config.yaml
model: "image diffusion model"
train_examples: 195000
conditioning: "none"
activation: "silu"
weight_standardization: false
widths: [48, 96, 96]
upsampling: "transposed_conv"
residual_init: "none"
momentum: 0.95
nesterov: false
orthogonalizer: "polar_express"
adamw_lr_other_params: 0.0027
batch_size: 256
adamw_weight_decay_other_params: 0
Rows from block 5, named by matrix and row number. Rows with one number belong to one channel. Each number is 50 + 10 x the weight over its row's rms, rounded and kept within 0 to 99. All counts start at 0. After the name is the row's rms in percent of the matrix's.
# convs0: first 3x3 conv (model.mid.1.convs.0.weight, 96x96x3x3), inputs 90-95, a 3x3 kernel for each
# convs1: second 3x3 conv (model.mid.1.convs.1.weight, 96x96x3x3, transposed), outputs 90-95, a 3x3 kernel for each
convs0.14 096:60 45 36 47 54 46 59 53 45 59 71 51 48 45 80 32 47 52 70 63 41 46 56 75 54 37 41 85 48 55 41 36 49 62 56 43 49 50 56 44 42 46 56 40 48 54 51 58 53 44 49 40 46 50
convs1.14 100:56 69 43 42 56 48 53 51 55 51 52 25 54 59 42 42 46 36 52 60 64 31 46 38 58 43 44 53 45 46 54 55 47 40 47 40 39 49 51 60 66 49 43 43 51 48 57 49 60 52 46 43 57 35
convs0.15 088:46 61 50 48 59 44 49 64 62 48 54 47 45 39 57 36 73 60 28 55 77 59 58 49 30 42 52 50 63 65 30 38 39 43 52 61 42 49 37 35 50 40 54 56 47 42 47 48 41 48 50 49 44 37
convs1.15 098:54 41 40 49 42 39 49 59 58 36 37 53 67 51 36 53 57 51 30 43 45 63 44 45 51 48 38 44 60 54 45 47 49 59 38 49 51 43 44 48 36 63 67 63 56 49 59 61 29 48 60 51 67 59
convs0.16 116:96 58 65 70 47 64 78 44 33 33 33 47 40 45 52 45 53 63 85 48 55 38 56 50 42 51 49 53 60 48 59 33 45 43 49 29 45 43 48 47 49 40 50 42 32 58 53 62 49 40 51 62 34 47
convs1.16 101:55 56 41 59 46 58 59 54 40 84 60 39 36 49 36 60 50 66 66 38 50 46 49 47 42 44 56 51 63 57 42 54 49 63 37 70 63 42 53 41 48 55 54 41 44 43 46 44 46 53 55 42 55 45
convs0.17 098:66 58 58 56 54 51 57 56 60 82 43 47 63 46 33 50 68 49 59 42 51 61 52 64 32 55 58 25 40 34 27 52 41 40 39 46 43 45 45 52 46 46 54 62 51 44 50 62 57 41 55 54 66 75
convs1.17 095:47 55 44 60 55 64 56 50 57 47 24 55 51 50 46 40 46 54 39 45 54 50 49 66 38 62 60 63 46 50 53 40 53 69 37 42 41 36 29 35 41 45 51 54 59 38 28 43 36 53 40 45 57 34
convs0.18 095:49 49 49 52 34 55 43 30 63 51 64 42 50 35 44 51 62 32 34 45 52 57 54 58 42 42 42 55 46 67 35 39 64 63 53 48 46 60 66 59 39 63 61 52 46 66 46 57 70 52 65 63 62 51
convs1.18 110:22 42 60 39 60 58 64 60 65 55 55 33 66 38 56 49 41 49 39 40 54 57 36 61 46 47 62 47 51 44 42 36 40 35 43 37 62 45 42 39 69 45 54 53 49 34 41 41 51 57 17 56 53 30
convs0.19 115:41 56 52 62 67 62 51 81 52 31 58 46 40 33 56 33 47 37 57 49 49 52 46 48 41 64 42 42 38 30 44 37 43 49 42 29 50 49 44 50 47 56 48 39 43 48 38 60 42 34 41 46 38 36
convs1.19 085:63 51 83 47 51 64 49 48 56 51 73 57 41 70 69 49 41 60 51 54 64 54 51 55 36 38 49 46 75 44 58 60 63 52 43 48 34 53 45 49 62 61 56 65 32 43 57 49 51 56 53 45 67 60
convs0.20 099:83 61 42 56 38 30 51 53 44 57 56 60 59 35 43 42 49 35 24 65 39 60 55 51 55 38 60 71 45 50 33 48 39 52 39 30 45 40 38 50 46 40 60 50 49 54 47 53 43 53 43 50 65 57
convs1.20 099:49 61 51 53 50 46 50 59 54 39 47 35 57 48 43 56 75 62 30 66 57 62 40 46 49 46 54 53 54 64 44 57 46 43 57 38 75 59 46 67 58 62 51 58 49 42 35 42 53 41 45 40 59 53
convs0.21 095:48 53 66 69 75 40 41 44 45 49 49 45 41 40 38 31 41 38 50 36 56 61 49 57 51 51 60 50 60 61 42 57 45 65 72 46 32 44 43 55 53 41 60 46 60 60 45 53 52 43 47 30 41 66
convs1.21 096:62 47 56 64 50 55 66 43 72 47 65 42 55 49 52 50 53 51 31 43 41 50 30 47 48 55 56 43 36 46 42 33 44 39 65 47 44 44 49 33 42 42 35 31 41 43 54 74 49 60 45 42 56 52
convs0.22 101:51 27 37 52 50 52 61 42 62 39 46 67 57 49 46 60 58 48 43 62 47 49 56 59 32 50 47 69 46 49 36 46 58 32 62 34 30 49 48 54 49 41 47 41 49 33 55 56 38 38 54 60 63 59
convs1.22 106:19 54 46 49 43 45 52 48 36 38 55 39 66 56 41 33 54 63 24 33 67 56 33 52 62 39 48 56 46 58 59 54 57 40 53 39 56 45 35 49 45 52 59 49 50 46 45 34 46 56 46 36 37 35
convs0.23 093:63 66 48 69 32 57 33 38 39 44 44 33 65 42 36 63 36 86 67 31 26 48 46 54 48 44 45 53 36 51 50 33 60 51 49 43 48 56 60 48 56 56 44 56 58 41 41 40 46 51 44 38 47 29
convs1.23 098:73 55 59 52 60 59 63 44 49 45 58 40 57 59 30 58 46 47 51 46 49 49 50 47 48 57 35 48 31 66 40 63 34 44 44 54 72 42 43 54 33 31 45 33 43 72 45 46 36 42 64 44 51 59
convs0.24 093:57 48 29 41 62 56 35 31 31 49 58 44 68 57 64 56 41 32 52 38 48 53 48 43 61 60 61 39 41 44 26 42 61 46 42 58 54 55 55 54 45 49 62 49 51 33 50 47 40 47 46 49 50 45
convs1.24 104:56 58 59 57 66 66 54 44 56 31 53 43 58 53 53 50 68 53 44 44 51 32 56 52 64 57 52 37 57 53 42 57 54 55 71 59 45 53 47 31 55 61 33 57 41 47 56 68 51 57 71 52 57 68
convs0.25 109:50 31 45 45 43 51 57 56 42 59 57 61 51 50 74 70 44 46 51 30 38 55 56 60 63 65 71 58 44 72 48 46 57 61 66 73 38 54 47 59 53 53 46 48 56 49 51 44 48 45 48 70 59 46
convs1.25 099:59 63 41 53 54 63 36 43 54 56 61 59 40 41 44 53 43 50 46 35 40 41 55 38 51 51 50 35 58 43 49 44 44 42 56 57 52 59 60 50 52 65 69 49 51 46 64 68 48 60 54 56 53 40
convs0.26 098:28 57 68 37 36 46 53 52 43 40 53 46 21 28 55 82 46 32 45 47 49 42 44 49 56 52 58 29 56 18 64 44 56 68 69 17 48 37 46 58 52 50 54 54 55 53 51 48 55 52 61 44 46 50
convs1.26 116:48 52 60 54 42 62 59 44 49 54 59 79 41 49 31 72 37 53 43 51 42 36 62 63 61 51 60 63 42 56 56 50 50 32 41 52 17 42 58 71 68 52 38 52 43 42 45 62 33 59 55 71 35 37
convs0.27 103:47 44 42 56 51 48 42 37 45 58 46 58 35 49 52 51 41 43 48 47 41 53 54 52 52 22 23 50 40 82 53 49 52 51 37 38 55 49 50 52 47 51 47 44 48 51 46 52 61 45 49 38 50 50
convs1.27 104:58 48 58 43 38 38 70 52 58 45 49 59 51 47 30 48 55 56 63 54 69 64 71 61 43 48 36 61 64 51 39 50 48 43 61 59 50 63 66 55 61 60 49 55 54 66 74 47 52 57 58 75 53 42
convs0.28 099:39 35 47 52 55 48 32 60 60 54 57 52 42 44 31 45 50 66 46 36 38 36 32 45 40 31 32 42 58 52 48 58 55 34 61 55 51 48 36 52 50 35 53 41 22 51 56 50 50 55 40 50 56 53
convs1.28 101:50 31 66 50 40 44 52 61 55 49 44 18 57 46 40 34 41 33 62 64 40 60 53 61 60 53 50 56 45 47 42 52 52 51 48 59 62 63 47 47 72 43 59 59 50 50 53 51 64 54 55 51 65 35
convs0.29 099:34 69 09 53 50 40 55 59 46 49 36 38 35 58 26 19 67 44 41 54 50 63 51 51 46 44 53 37 27 34 49 61 33 68 43 51 42 53 61 35 59 47 49 35 62 39 52 61 44 43 37 54 44 48
convs1.29 117:54 59 41 61 43 50 64 44 69 53 46 65 60 49 66 45 71 48 37 51 72 45 65 63 40 45 62 66 43 56 45 54 64 65 51 54 54 53 57 51 52 45 50 43 50 50 55 46 42 44 64 47 46 39
convs0.30 101:44 37 52 46 37 50 43 41 38 42 41 44 23 38 56 20 44 47 49 25 45 50 45 52 61 45 41 40 43 56 39 69 43 46 65 40 42 47 47 51 47 46 51 52 47 46 46 57 53 46 26 43 34 39
convs1.30 104:74 57 45 62 35 60 50 38 38 36 56 63 51 46 35 58 40 35 60 48 54 55 64 51 47 59 43 47 39 62 50 41 41 67 40 54 45 66 41 48 52 46 39 57 53 60 60 41 63 56 84 37 64 72
convs0.31 091:36 37 51 55 44 48 39 39 27 45 34 84 43 52 54 45 46 59 52 45 42 58 29 36 51 46 45 63 37 59 46 35 62 46 47 55 39 52 41 39 54 39 60 53 48 52 59 60 44 48 51 50 58 58
convs1.31 092:57 53 51 58 57 54 49 45 44 50 45 66 46 33 58 40 48 39 63 53 47 68 59 55 48 67 48 53 62 56 51 50 58 44 54 59 41 57 45 47 44 42 59 60 29 43 50 76 51 64 53 42 51 64
convs0.32 101:67 51 55 43 51 43 70 63 54 52 26 55 45 78 47 57 45 39 51 52 49 49 49 53 57 52 33 47 45 50 57 51 59 20 61 65 54 61 47 35 56 54 61 54 49 67 48 35 53 42 65 34 52 43
convs1.32 099:51 56 54 43 56 38 61 46 49 72 51 57 62 49 66 54 62 78 46 52 35 42 60 51 67 52 60 57 54 52 59 58 55 49 54 28 46 44 43 68 51 46 49 45 46 55 58 63 51 70 63 55 64 52
convs0.33 098:31 43 34 48 41 37 53 42 50 79 51 16 42 35 54 50 48 66 55 42 49 45 46 57 43 46 50 26 56 53 53 41 37 55 34 31 52 49 24 58 56 44 47 61 46 47 41 42 50 39 37 45 47 63
convs1.33 113:45 45 31 52 43 49 53 46 58 59 50 39 42 58 65 52 38 48 42 55 64 59 59 43 63 46 45 32 53 50 58 46 54 67 60 54 62 49 56 51 63 51 56 55 59 44 61 49 38 71 64 37 49 44
convs0.34 108:46 36 45 53 47 47 62 41 58 28 65 36 45 53 58 28 40 25 29 48 42 48 29 37 55 26 54 56 54 18 50 54 42 64 73 47 56 54 41 63 37 42 55 51 63 43 51 56 49 55 58 59 52 57
convs1.34 091:53 55 63 47 52 41 59 50 37 43 50 32 44 44 57 73 55 56 46 49 49 58 62 46 55 48 59 33 51 43 33 56 51 62 62 47 60 52 47 45 63 67 54 52 44 49 51 43 55 51 57 37 47 58
convs0.35 098:48 53 34 44 58 45 41 47 42 25 58 25 45 55 42 35 57 37 41 48 36 33 41 41 39 44 32 53 31 47 64 37 57 47 51 63 49 55 43 45 49 49 53 47 54 52 50 42 47 47 48 48 54 38
convs1.35 085:54 59 63 38 62 45 30 77 53 35 40 66 40 45 40 44 56 40 52 44 46 54 66 55 56 56 56 33 56 59 61 63 73 61 85 66 42 43 61 51 46 62 49 58 47 45 35 56 42 49 53 50 37 54
convs0.36 090:42 52 55 30 42 54 47 48 65 45 40 35 43 34 49 57 59 44 33 38 54 45 50 54 59 47 39 51 52 53 42 60 55 33 44 34 66 51 33 57 51 40 37 44 54 46 53 33 48 61 62 42 63 58
convs1.36 090:47 50 44 56 59 63 60 62 51 60 52 68 59 45 47 53 55 58 64 42 42 42 42 63 59 56 57 68 52 65 41 37 54 67 57 56 45 64 56 44 45 32 48 44 52 48 46 52 50 45 31 59 52 48
convs0.37 103:72 51 54 59 44 54 52 54 50 50 53 42 36 39 41 41 38 52 84 61 52 65 57 58 53 61 55 64 39 49 53 57 58 46 52 56 45 38 37 46 53 50 54 50 57 44 51 32 50 49 46 49 34 49
convs1.37 088:63 64 57 56 55 53 53 53 46 45 51 47 60 55 61 55 46 55 50 42 49 47 60 52 71 53 39 28 48 65 41 43 47 57 57 56 49 49 49 48 43 48 48 50 54 67 66 65 56 67 66 63 55 44
convs0.38 095:42 54 45 49 51 54 35 36 53 38 45 52 41 50 56 39 45 40 64 61 66 35 53 41 55 49 58 43 58 44 45 55 67 45 43 44 60 59 61 44 47 49 53 64 47 51 58 46 49 61 38 63 52 51
convs1.38 107:68 54 71 49 50 45 38 51 50 45 34 74 44 48 43 47 50 37 60 37 54 48 45 55 37 48 52 66 52 51 54 41 52 45 61 43 41 40 48 36 54 48 36 51 48 54 38 62 53 41 57 79 42 46
convs0.39 103:56 42 68 50 38 42 63 57 78 44 38 11 41 51 23 41 56 43 41 50 33 42 46 46 42 58 59 39 50 64 32 45 51 68 37 35 66 57 54 55 51 48 53 47 50 38 54 49 44 45 51 48 28 42
convs1.39 110:51 46 51 49 42 42 31 21 56 69 58 53 50 55 62 55 71 43 46 48 35 59 47 43 54 63 44 59 54 35 47 46 43 45 53 51 81 62 33 57 48 58 50 52 57 65 67 44 41 46 66 55 45 60
convs0.40 110:49 51 50 47 45 37 40 47 38 43 42 69 50 57 46 54 58 62 53 46 43 52 43 46 31 40 51 35 42 45 56 43 44 48 23 47 60 46 51 39 48 49 40 39 40 47 53 52 44 63 51 31 44 52
convs1.40 119:44 59 56 59 48 46 16 33 53 42 35 52 45 49 40 49 61 50 46 35 31 45 49 51 59 44 38 56 40 44 50 44 58 42 52 50 40 43 38 38 51 53 44 45 62 40 44 45 54 50 55 52 72 64
convs0.41 104:41 69 75 39 44 34 49 43 81 56 36 32 55 59 40 33 66 66 53 63 57 55 48 40 59 44 50 41 34 59 50 48 44 47 49 55 54 55 58 61 43 42 63 49 45 50 38 46 47 42 44 45 50 49
convs1.41 103:51 50 49 49 44 52 58 40 59 61 58 30 46 34 50 51 59 44 62 44 35 62 47 48 40 46 48 72 58 49 42 53 39 80 72 59 50 52 41 42 54 38 46 41 63 41 52 46 48 33 49 59 52 32
convs0.42 099:46 50 46 41 36 63 38 63 76 53 36 66 49 66 62 61 53 59 45 32 51 48 49 46 49 35 54 46 36 49 39 36 33 34 33 41 58 49 52 53 50 63 44 44 40 41 62 60 45 51 52 44 43 47
convs1.42 101:39 46 38 51 63 40 54 49 52 78 56 55 31 48 57 45 64 80 66 37 40 44 40 47 51 59 71 55 44 57 72 50 57 59 58 51 54 56 60 45 36 42 44 45 47 47 35 37 43 36 35 42 31 36
convs0.43 089:77 58 58 73 67 46 74 58 69 50 47 38 52 51 36 40 39 30 60 59 51 62 52 44 71 58 48 54 50 46 48 47 53 35 39 59 85 79 57 54 52 53 31 30 36 54 48 44 60 46 63 55 61 51
convs1.43 097:49 55 53 41 62 54 44 50 49 50 57 70 65 46 45 54 39 40 46 56 39 47 36 50 46 48 52 39 45 37 46 47 38 39 55 41 53 39 47 57 42 58 49 48 54 54 49 50 55 63 50 39 52 32
convs0.44 101:45 45 40 45 45 48 40 41 61 47 57 99 45 34 57 36 46 50 53 58 53 54 57 59 54 32 72 62 62 68 56 33 48 48 40 54 54 62 65 49 54 53 55 48 44 48 60 53 46 65 58 38 49 47
convs1.44 122:59 54 45 61 45 57 57 65 33 51 55 50 48 51 41 26 54 58 54 41 48 45 57 38 53 53 34 60 63 73 58 37 47 42 55 42 54 61 52 39 50 47 44 46 48 58 54 71 42 36 45 57 51 31
convs0.45 097:53 49 46 54 50 60 49 56 51 35 25 65 39 40 15 30 68 68 55 62 58 56 53 46 41 58 35 56 45 58 35 40 37 48 42 62 40 39 59 43 64 48 49 57 68 57 59 38 55 49 56 55 52 71
convs1.45 104:45 57 40 52 49 62 45 44 31 52 37 48 39 52 51 46 60 70 39 43 66 43 45 61 30 28 36 66 60 45 56 43 22 59 62 37 40 46 52 37 37 52 45 48 53 50 51 38 60 46 35 52 42 38
convs0.46 096:38 40 62 46 24 25 58 33 64 73 43 40 73 43 29 53 57 64 40 56 60 52 46 51 45 56 46 37 56 67 79 51 45 38 34 59 44 32 37 28 44 40 45 43 49 57 51 43 46 48 46 48 44 31
convs1.46 090:49 55 60 55 40 43 62 63 49 40 44 62 40 34 55 60 36 49 41 61 47 48 49 60 70 53 51 44 61 55 56 46 41 64 32 50 56 41 40 60 37 51 59 46 40 30 54 47 43 56 39 52 55 49
convs0.47 106:56 57 41 53 58 53 52 45 44 42 61 43 49 44 47 35 54 46 45 61 51 61 56 42 36 64 33 55 53 33 45 43 35 36 26 47 45 45 40 43 48 30 50 45 40 61 42 47 56 41 48 48 44 47
convs1.47 090:51 56 27 53 51 48 57 57 52 49 44 53 56 57 50 41 65 50 54 46 66 50 33 60 59 44 48 66 58 57 59 38 45 56 54 50 58 46 54 55 69 51 35 45 47 44 31 59 35 44 47 38 40 49
convs0.48 106:47 34 42 55 55 40 42 59 57 99 56 94 69 57 44 73 70 64 61 49 51 55 59 61 48 75 55 73 55 80 65 55 46 65 80 65 63 58 62 54 56 63 49 56 48 46 69 58 69 65 61 70 44 54
convs1.48 092:42 53 39 44 48 42 33 65 49 33 45 42 53 41 39 46 44 44 64 36 63 48 62 59 50 56 38 39 41 47 55 38 56 36 33 48 39 45 30 62 62 44 45 76 57 39 52 33 38 51 37 50 17 42
convs0.49 106:48 34 30 37 55 43 47 48 61 48 51 46 38 39 36 78 43 74 46 45 42 53 41 65 68 56 51 51 50 60 55 62 68 58 74 66 60 57 54 53 55 68 31 57 55 48 57 41 50 57 43 52 56 46
convs1.49 090:51 44 54 51 51 55 51 56 60 63 58 48 59 62 63 56 55 59 50 57 35 41 63 56 61 40 56 42 28 29 61 49 35 40 55 54 47 55 52 53 58 47 39 53 59 40 38 50 49 34 46 61 45 43
convs0.50 098:75 44 48 47 44 35 60 60 26 47 62 60 28 55 42 51 38 40 58 39 52 57 49 52 62 47 48 52 53 63 51 52 57 55 50 51 52 51 49 50 44 49 55 47 60 51 51 61 34 46 60 52 55 60
convs1.50 096:80 57 59 48 61 62 50 52 43 65 56 73 43 54 42 39 55 63 67 41 41 49 63 37 48 45 52 47 41 52 49 56 57 44 37 31 52 26 55 37 53 55 42 49 38 41 48 46 27 52 57 64 49 57
convs0.51 119:64 60 57 56 56 53 72 69 67 38 44 46 54 54 45 46 47 48 45 49 40 49 56 49 41 49 47 55 50 58 52 52 46 57 55 62 61 58 44 57 56 48 44 54 49 57 54 49 58 52 54 53 55 49
convs1.51 109:52 46 42 37 45 41 57 45 44 41 42 54 43 48 60 40 43 51 67 63 72 64 66 65 73 52 52 41 43 51 51 47 51 46 52 56 45 44 49 49 54 49 60 52 57 51 52 54 43 52 40 54 49 61
convs0.52 102:41 50 50 64 59 54 47 61 54 36 60 87 31 52 57 74 39 46 59 39 33 63 48 59 61 61 66 48 49 54 67 60 61 46 71 80 68 51 52 52 45 46 56 49 42 52 64 58 46 43 55 61 53 56
convs1.52 095:64 51 48 54 47 62 62 38 50 54 71 44 50 60 58 69 35 51 46 27 37 45 46 44 65 54 53 43 49 54 40 49 42 39 57 49 35 37 56 61 61 53 58 71 52 46 56 63 39 59 46 51 52 29
convs0.53 100:43 40 40 44 56 51 35 55 35 50 44 47 56 46 42 62 52 50 41 46 47 43 47 56 47 80 49 58 49 65 47 64 55 47 57 48 52 51 55 54 46 39 32 43 40 51 63 62 44 54 55 53 49 52
convs1.53 090:40 53 41 48 62 58 42 34 38 60 56 51 37 50 62 46 69 67 39 35 50 39 50 46 47 57 57 46 44 60 34 56 49 44 55 40 53 39 47 41 39 47 43 60 59 50 49 43 41 45 57 54 21 42
convs0.54 085:53 44 48 46 40 42 59 50 31 29 55 59 50 53 70 51 31 39 39 49 48 38 54 43 57 44 52 54 54 43 77 44 51 42 71 45 45 50 44 61 40 60 54 43 46 45 40 49 39 40 41 48 54 43
convs1.54 103:62 67 60 54 49 56 35 46 48 49 39 46 38 52 46 56 54 52 58 39 36 32 40 38 40 60 43 58 63 39 50 35 52 53 51 61 58 44 49 42 46 61 46 44 59 51 33 24 33 41 38 55 43 52
convs0.55 088:51 37 40 35 54 45 50 49 69 46 42 50 39 50 57 50 35 57 45 37 61 36 65 44 44 39 56 44 45 29 49 47 45 29 63 43 57 41 57 55 49 48 32 39 54 39 42 38 43 69 39 36 52 51
convs1.55 096:52 41 48 64 63 51 42 60 47 41 70 67 66 51 64 56 56 66 42 74 55 56 33 54 43 48 50 52 60 73 62 41 53 51 44 51 39 55 61 54 55 47 46 58 65 32 45 62 53 47 48 51 50 54
convs0.56 094:56 50 52 34 40 56 51 46 51 51 50 36 38 34 76 32 54 31 41 61 50 51 45 42 31 51 41 47 47 36 54 49 49 57 55 38 59 54 66 61 49 37 58 65 55 61 57 51 49 58 49 66 59 39
convs1.56 095:60 61 39 49 66 55 36 51 45 31 32 35 41 59 50 71 47 42 50 53 54 40 61 53 44 46 65 39 49 51 36 40 50 55 42 42 68 45 51 39 56 54 43 53 43 48 47 59 50 53 47 40 44 65
convs0.57 099:31 40 52 48 54 62 56 60 64 69 54 50 50 59 69 50 55 54 34 44 52 46 51 44 45 60 48 54 47 65 38 43 50 44 42 55 45 59 48 53 58 46 43 29 28 52 54 35 54 53 51 38 60 53
convs1.57 092:57 64 54 31 55 70 42 45 57 41 76 36 49 60 50 60 62 37 47 36 54 49 44 36 51 57 47 39 33 59 56 41 72 50 72 55 56 66 49 37 44 44 52 58 57 36 40 73 46 61 45 68 32 50
convs0.58 100:39 52 57 42 45 55 58 53 56 46 54 75 37 58 56 51 54 58 60 54 48 44 52 55 43 43 50 63 59 51 56 68 47 52 67 53 60 45 48 52 42 45 42 48 58 52 40 54 48 59 64 51 50 44
convs1.58 086:49 56 29 56 65 49 42 44 56 43 55 48 60 50 57 74 66 59 49 50 53 46 40 50 35 31 40 65 30 53 49 36 54 39 54 60 47 51 49 52 37 46 54 50 58 50 58 35 43 60 59 20 78 58
convs0.59 095:43 59 61 47 55 46 47 57 46 59 46 67 38 46 46 36 49 51 37 59 65 45 51 53 41 59 53 59 52 56 49 51 46 68 44 32 52 49 46 44 52 56 56 48 50 36 51 55 60 70 54 46 65 56
convs1.59 088:48 51 48 55 36 49 42 49 54 43 39 54 46 52 59 48 46 50 62 45 52 64 50 50 51 48 52 44 32 39 38 43 47 46 49 45 63 61 45 56 53 66 46 46 33 38 43 54 38 47 43 52 49 62
convs0.60 098:45 50 34 39 42 45 56 48 65 64 45 51 35 50 49 61 45 55 55 61 46 38 43 58 41 61 52 66 57 39 44 58 55 40 61 88 57 32 40 37 50 37 44 57 40 64 48 53 53 52 49 54 43 53
convs1.60 094:47 65 36 55 63 45 65 37 47 50 41 40 57 39 57 44 59 53 47 47 40 53 51 67 47 60 53 52 40 64 39 37 34 48 63 27 52 50 45 59 45 45 56 54 50 37 63 49 62 51 45 57 46 14
convs0.61 104:42 56 63 48 49 42 46 36 42 78 70 35 57 41 81 56 71 44 39 70 51 37 46 49 47 48 50 44 61 43 49 42 53 54 65 41 44 64 37 51 55 50 50 48 45 41 44 38 61 50 37 42 45 46
convs1.61 105:49 57 56 58 36 50 53 68 70 45 61 52 43 65 58 35 38 55 51 61 49 48 52 48 54 37 41 47 42 51 49 42 67 42 47 42 40 40 44 48 49 55 61 53 63 39 45 47 59 48 36 43 56 59
convs0.62 102:46 45 57 41 51 47 59 53 33 36 45 51 44 47 60 75 49 46 61 37 60 36 64 62 42 45 41 30 53 41 49 72 62 50 62 51 36 42 51 57 49 45 48 44 41 42 47 31 55 44 24 34 42 58
convs1.62 098:49 42 32 59 53 71 47 39 51 53 67 41 45 45 67 45 68 57 57 43 48 59 44 45 49 60 48 49 41 27 39 40 61 36 56 51 38 57 45 46 65 60 50 45 50 51 42 50 56 54 38 50 37 52
convs0.63 094:44 65 63 25 47 47 63 41 34 81 80 42 54 46 74 46 46 63 59 55 67 55 49 57 59 65 61 53 43 67 49 56 41 47 53 51 30 57 31 48 48 53 36 49 46 37 49 45 48 47 48 49 56 57
convs1.63 108:45 50 32 42 41 66 57 41 55 60 60 74 43 44 58 64 52 44 55 49 71 42 62 56 48 61 50 47 55 47 38 52 44 35 54 41 45 43 58 47 51 60 48 52 55 39 39 32 64 57 41 59 46 53
convs0.64 112:44 38 44 54 53 53 45 45 62 41 46 50 52 37 44 48 26 52 57 41 47 42 42 56 46 40 60 49 50 64 47 37 55 73 62 49 45 48 52 42 50 47 46 48 39 46 42 31 49 34 28 33 26 30
convs1.64 092:66 48 42 62 67 62 56 66 64 65 64 49 58 47 66 59 68 53 43 52 45 42 57 55 29 45 53 50 54 33 57 70 77 53 45 45 50 49 48 58 42 57 26 54 51 48 52 51 65 52 47 48 59 47
convs0.65 091:93 40 40 51 41 48 49 40 37 42 46 46 59 51 60 52 39 47 27 35 66 43 25 48 49 48 48 62 66 40 66 48 58 43 54 27 50 58 36 40 52 46 49 44 38 58 48 37 40 29 50 51 40 36
convs1.65 106:36 50 56 55 45 50 55 38 44 71 53 56 40 56 46 40 54 43 49 69 51 54 64 47 57 59 56 54 47 63 44 47 48 59 43 54 67 46 53 58 69 63 61 55 37 45 36 40 58 52 56 56 47 38
convs0.66 097:52 47 53 48 58 45 40 54 44 49 66 61 47 58 54 36 59 47 46 59 64 64 55 45 46 53 59 82 70 68 48 56 78 49 38 59 53 46 53 37 54 40 46 45 42 38 48 68 65 51 58 52 57 47
convs1.66 109:53 53 55 48 59 62 43 39 55 46 49 47 48 54 58 50 39 45 47 43 43 50 52 49 46 53 53 44 48 34 47 44 60 32 44 42 53 50 46 52 59 59 52 44 48 55 51 43 45 61 41 49 34 53
convs0.67 091:41 69 44 52 51 48 54 57 57 43 48 43 44 51 68 47 51 52 48 45 44 55 49 48 32 68 69 40 31 61 47 56 44 64 54 49 50 49 41 50 48 57 46 46 42 38 54 48 36 54 51 49 36 44
convs1.67 113:41 40 49 43 48 51 43 52 43 45 61 69 45 67 44 52 46 55 46 57 54 39 67 49 27 53 52 47 43 47 42 61 29 31 62 57 46 60 63 56 63 49 54 63 49 67 55 50 57 48 56 54 44 42
convs0.68 101:54 39 62 53 49 57 43 51 39 37 44 42 45 51 32 97 65 38 46 45 55 70 51 68 55 54 42 52 44 65 61 42 38 66 77 52 52 41 41 50 44 48 52 48 48 51 56 42 49 57 61 54 50 51
convs1.68 117:36 51 45 57 37 49 71 53 61 58 54 35 68 42 23 69 65 41 58 49 48 49 56 54 38 47 46 43 49 53 56 44 44 34 68 64 49 50 57 54 52 57 66 52 54 39 54 54 55 50 47 71 40 61
convs0.69 101:45 41 51 48 49 41 50 53 57 39 49 55 49 50 45 33 44 42 56 54 74 52 48 68 69 49 61 62 66 65 45 54 51 33 43 38 31 33 28 44 33 49 41 51 39 41 45 39 30 34 50 54 41 34
convs1.69 094:48 42 46 51 41 32 29 47 44 58 40 60 46 41 32 73 32 49 43 61 54 46 65 67 40 53 68 56 52 76 66 56 52 49 45 46 64 61 53 51 61 64 62 61 57 63 45 47 63 65 52 53 43 53
convs0.70 096:63 41 46 58 51 53 34 43 40 47 25 37 40 48 60 51 70 34 40 59 41 38 41 50 52 53 58 68 58 51 50 43 53 53 44 35 53 47 57 45 42 43 46 51 40 54 42 58 34 48 35 43 54 48
convs1.70 104:45 62 58 53 42 45 35 56 44 58 34 41 51 58 54 50 41 29 46 53 51 57 61 51 41 52 37 43 50 53 58 62 45 48 47 46 57 47 38 74 64 54 58 44 62 49 46 51 57 62 65 38 58 39
convs0.71 097:42 49 47 53 66 63 63 58 08 26 70 67 51 69 42 49 42 51 71 79 43 70 48 55 60 63 62 58 51 62 57 54 41 51 55 52 57 47 45 42 50 49 55 47 47 49 45 47 55 60 52 41 33 42
convs1.71 120:46 51 48 53 36 36 53 41 47 39 67 58 48 61 58 39 63 59 43 53 43 67 47 48 47 51 43 33 47 51 39 49 53 48 47 31 49 51 53 60 54 58 66 48 55 38 51 74 50 54 38 52 51 57
convs0.72 108:62 46 44 43 51 50 37 38 44 52 54 47 71 56 44 48 48 35 41 47 41 54 55 49 57 49 54 34 33 43 21 44 36 33 37 51 62 65 69 47 48 32 58 49 37 60 55 51 41 48 44 41 41 26
convs1.72 115:51 43 59 45 49 47 38 44 37 42 42 45 55 53 56 46 41 50 46 48 48 58 40 54 36 32 42 42 49 45 38 46 40 72 52 52 50 48 53 38 44 49 46 41 49 72 42 35 62 55 57 45 59 61
convs0.73 100:51 25 25 48 40 47 43 34 51 55 52 40 41 51 43 34 46 68 36 35 47 30 48 49 55 45 37 20 43 41 46 54 54 26 42 41 44 57 44 45 52 52 62 63 36 35 53 52 40 59 44 52 47 56
convs1.73 097:36 34 78 67 57 51 54 53 40 62 48 25 40 38 43 43 49 45 50 47 49 46 52 56 56 57 68 61 58 54 44 54 59 38 54 46 49 47 50 34 40 46 46 62 52 69 54 51 61 39 56 31 44 42
convs0.74 103:43 50 73 57 42 38 51 49 53 61 49 50 50 66 77 33 56 46 47 52 50 48 48 46 42 52 47 23 45 34 53 54 36 33 27 39 70 58 54 42 52 67 42 40 65 64 55 76 58 45 68 49 56 65
convs1.74 092:42 54 49 61 58 47 34 37 38 51 52 31 62 51 59 52 65 65 41 34 40 37 51 49 49 51 38 59 60 52 48 66 54 59 47 69 45 56 38 63 46 39 56 44 23 32 45 27 44 47 43 43 56 26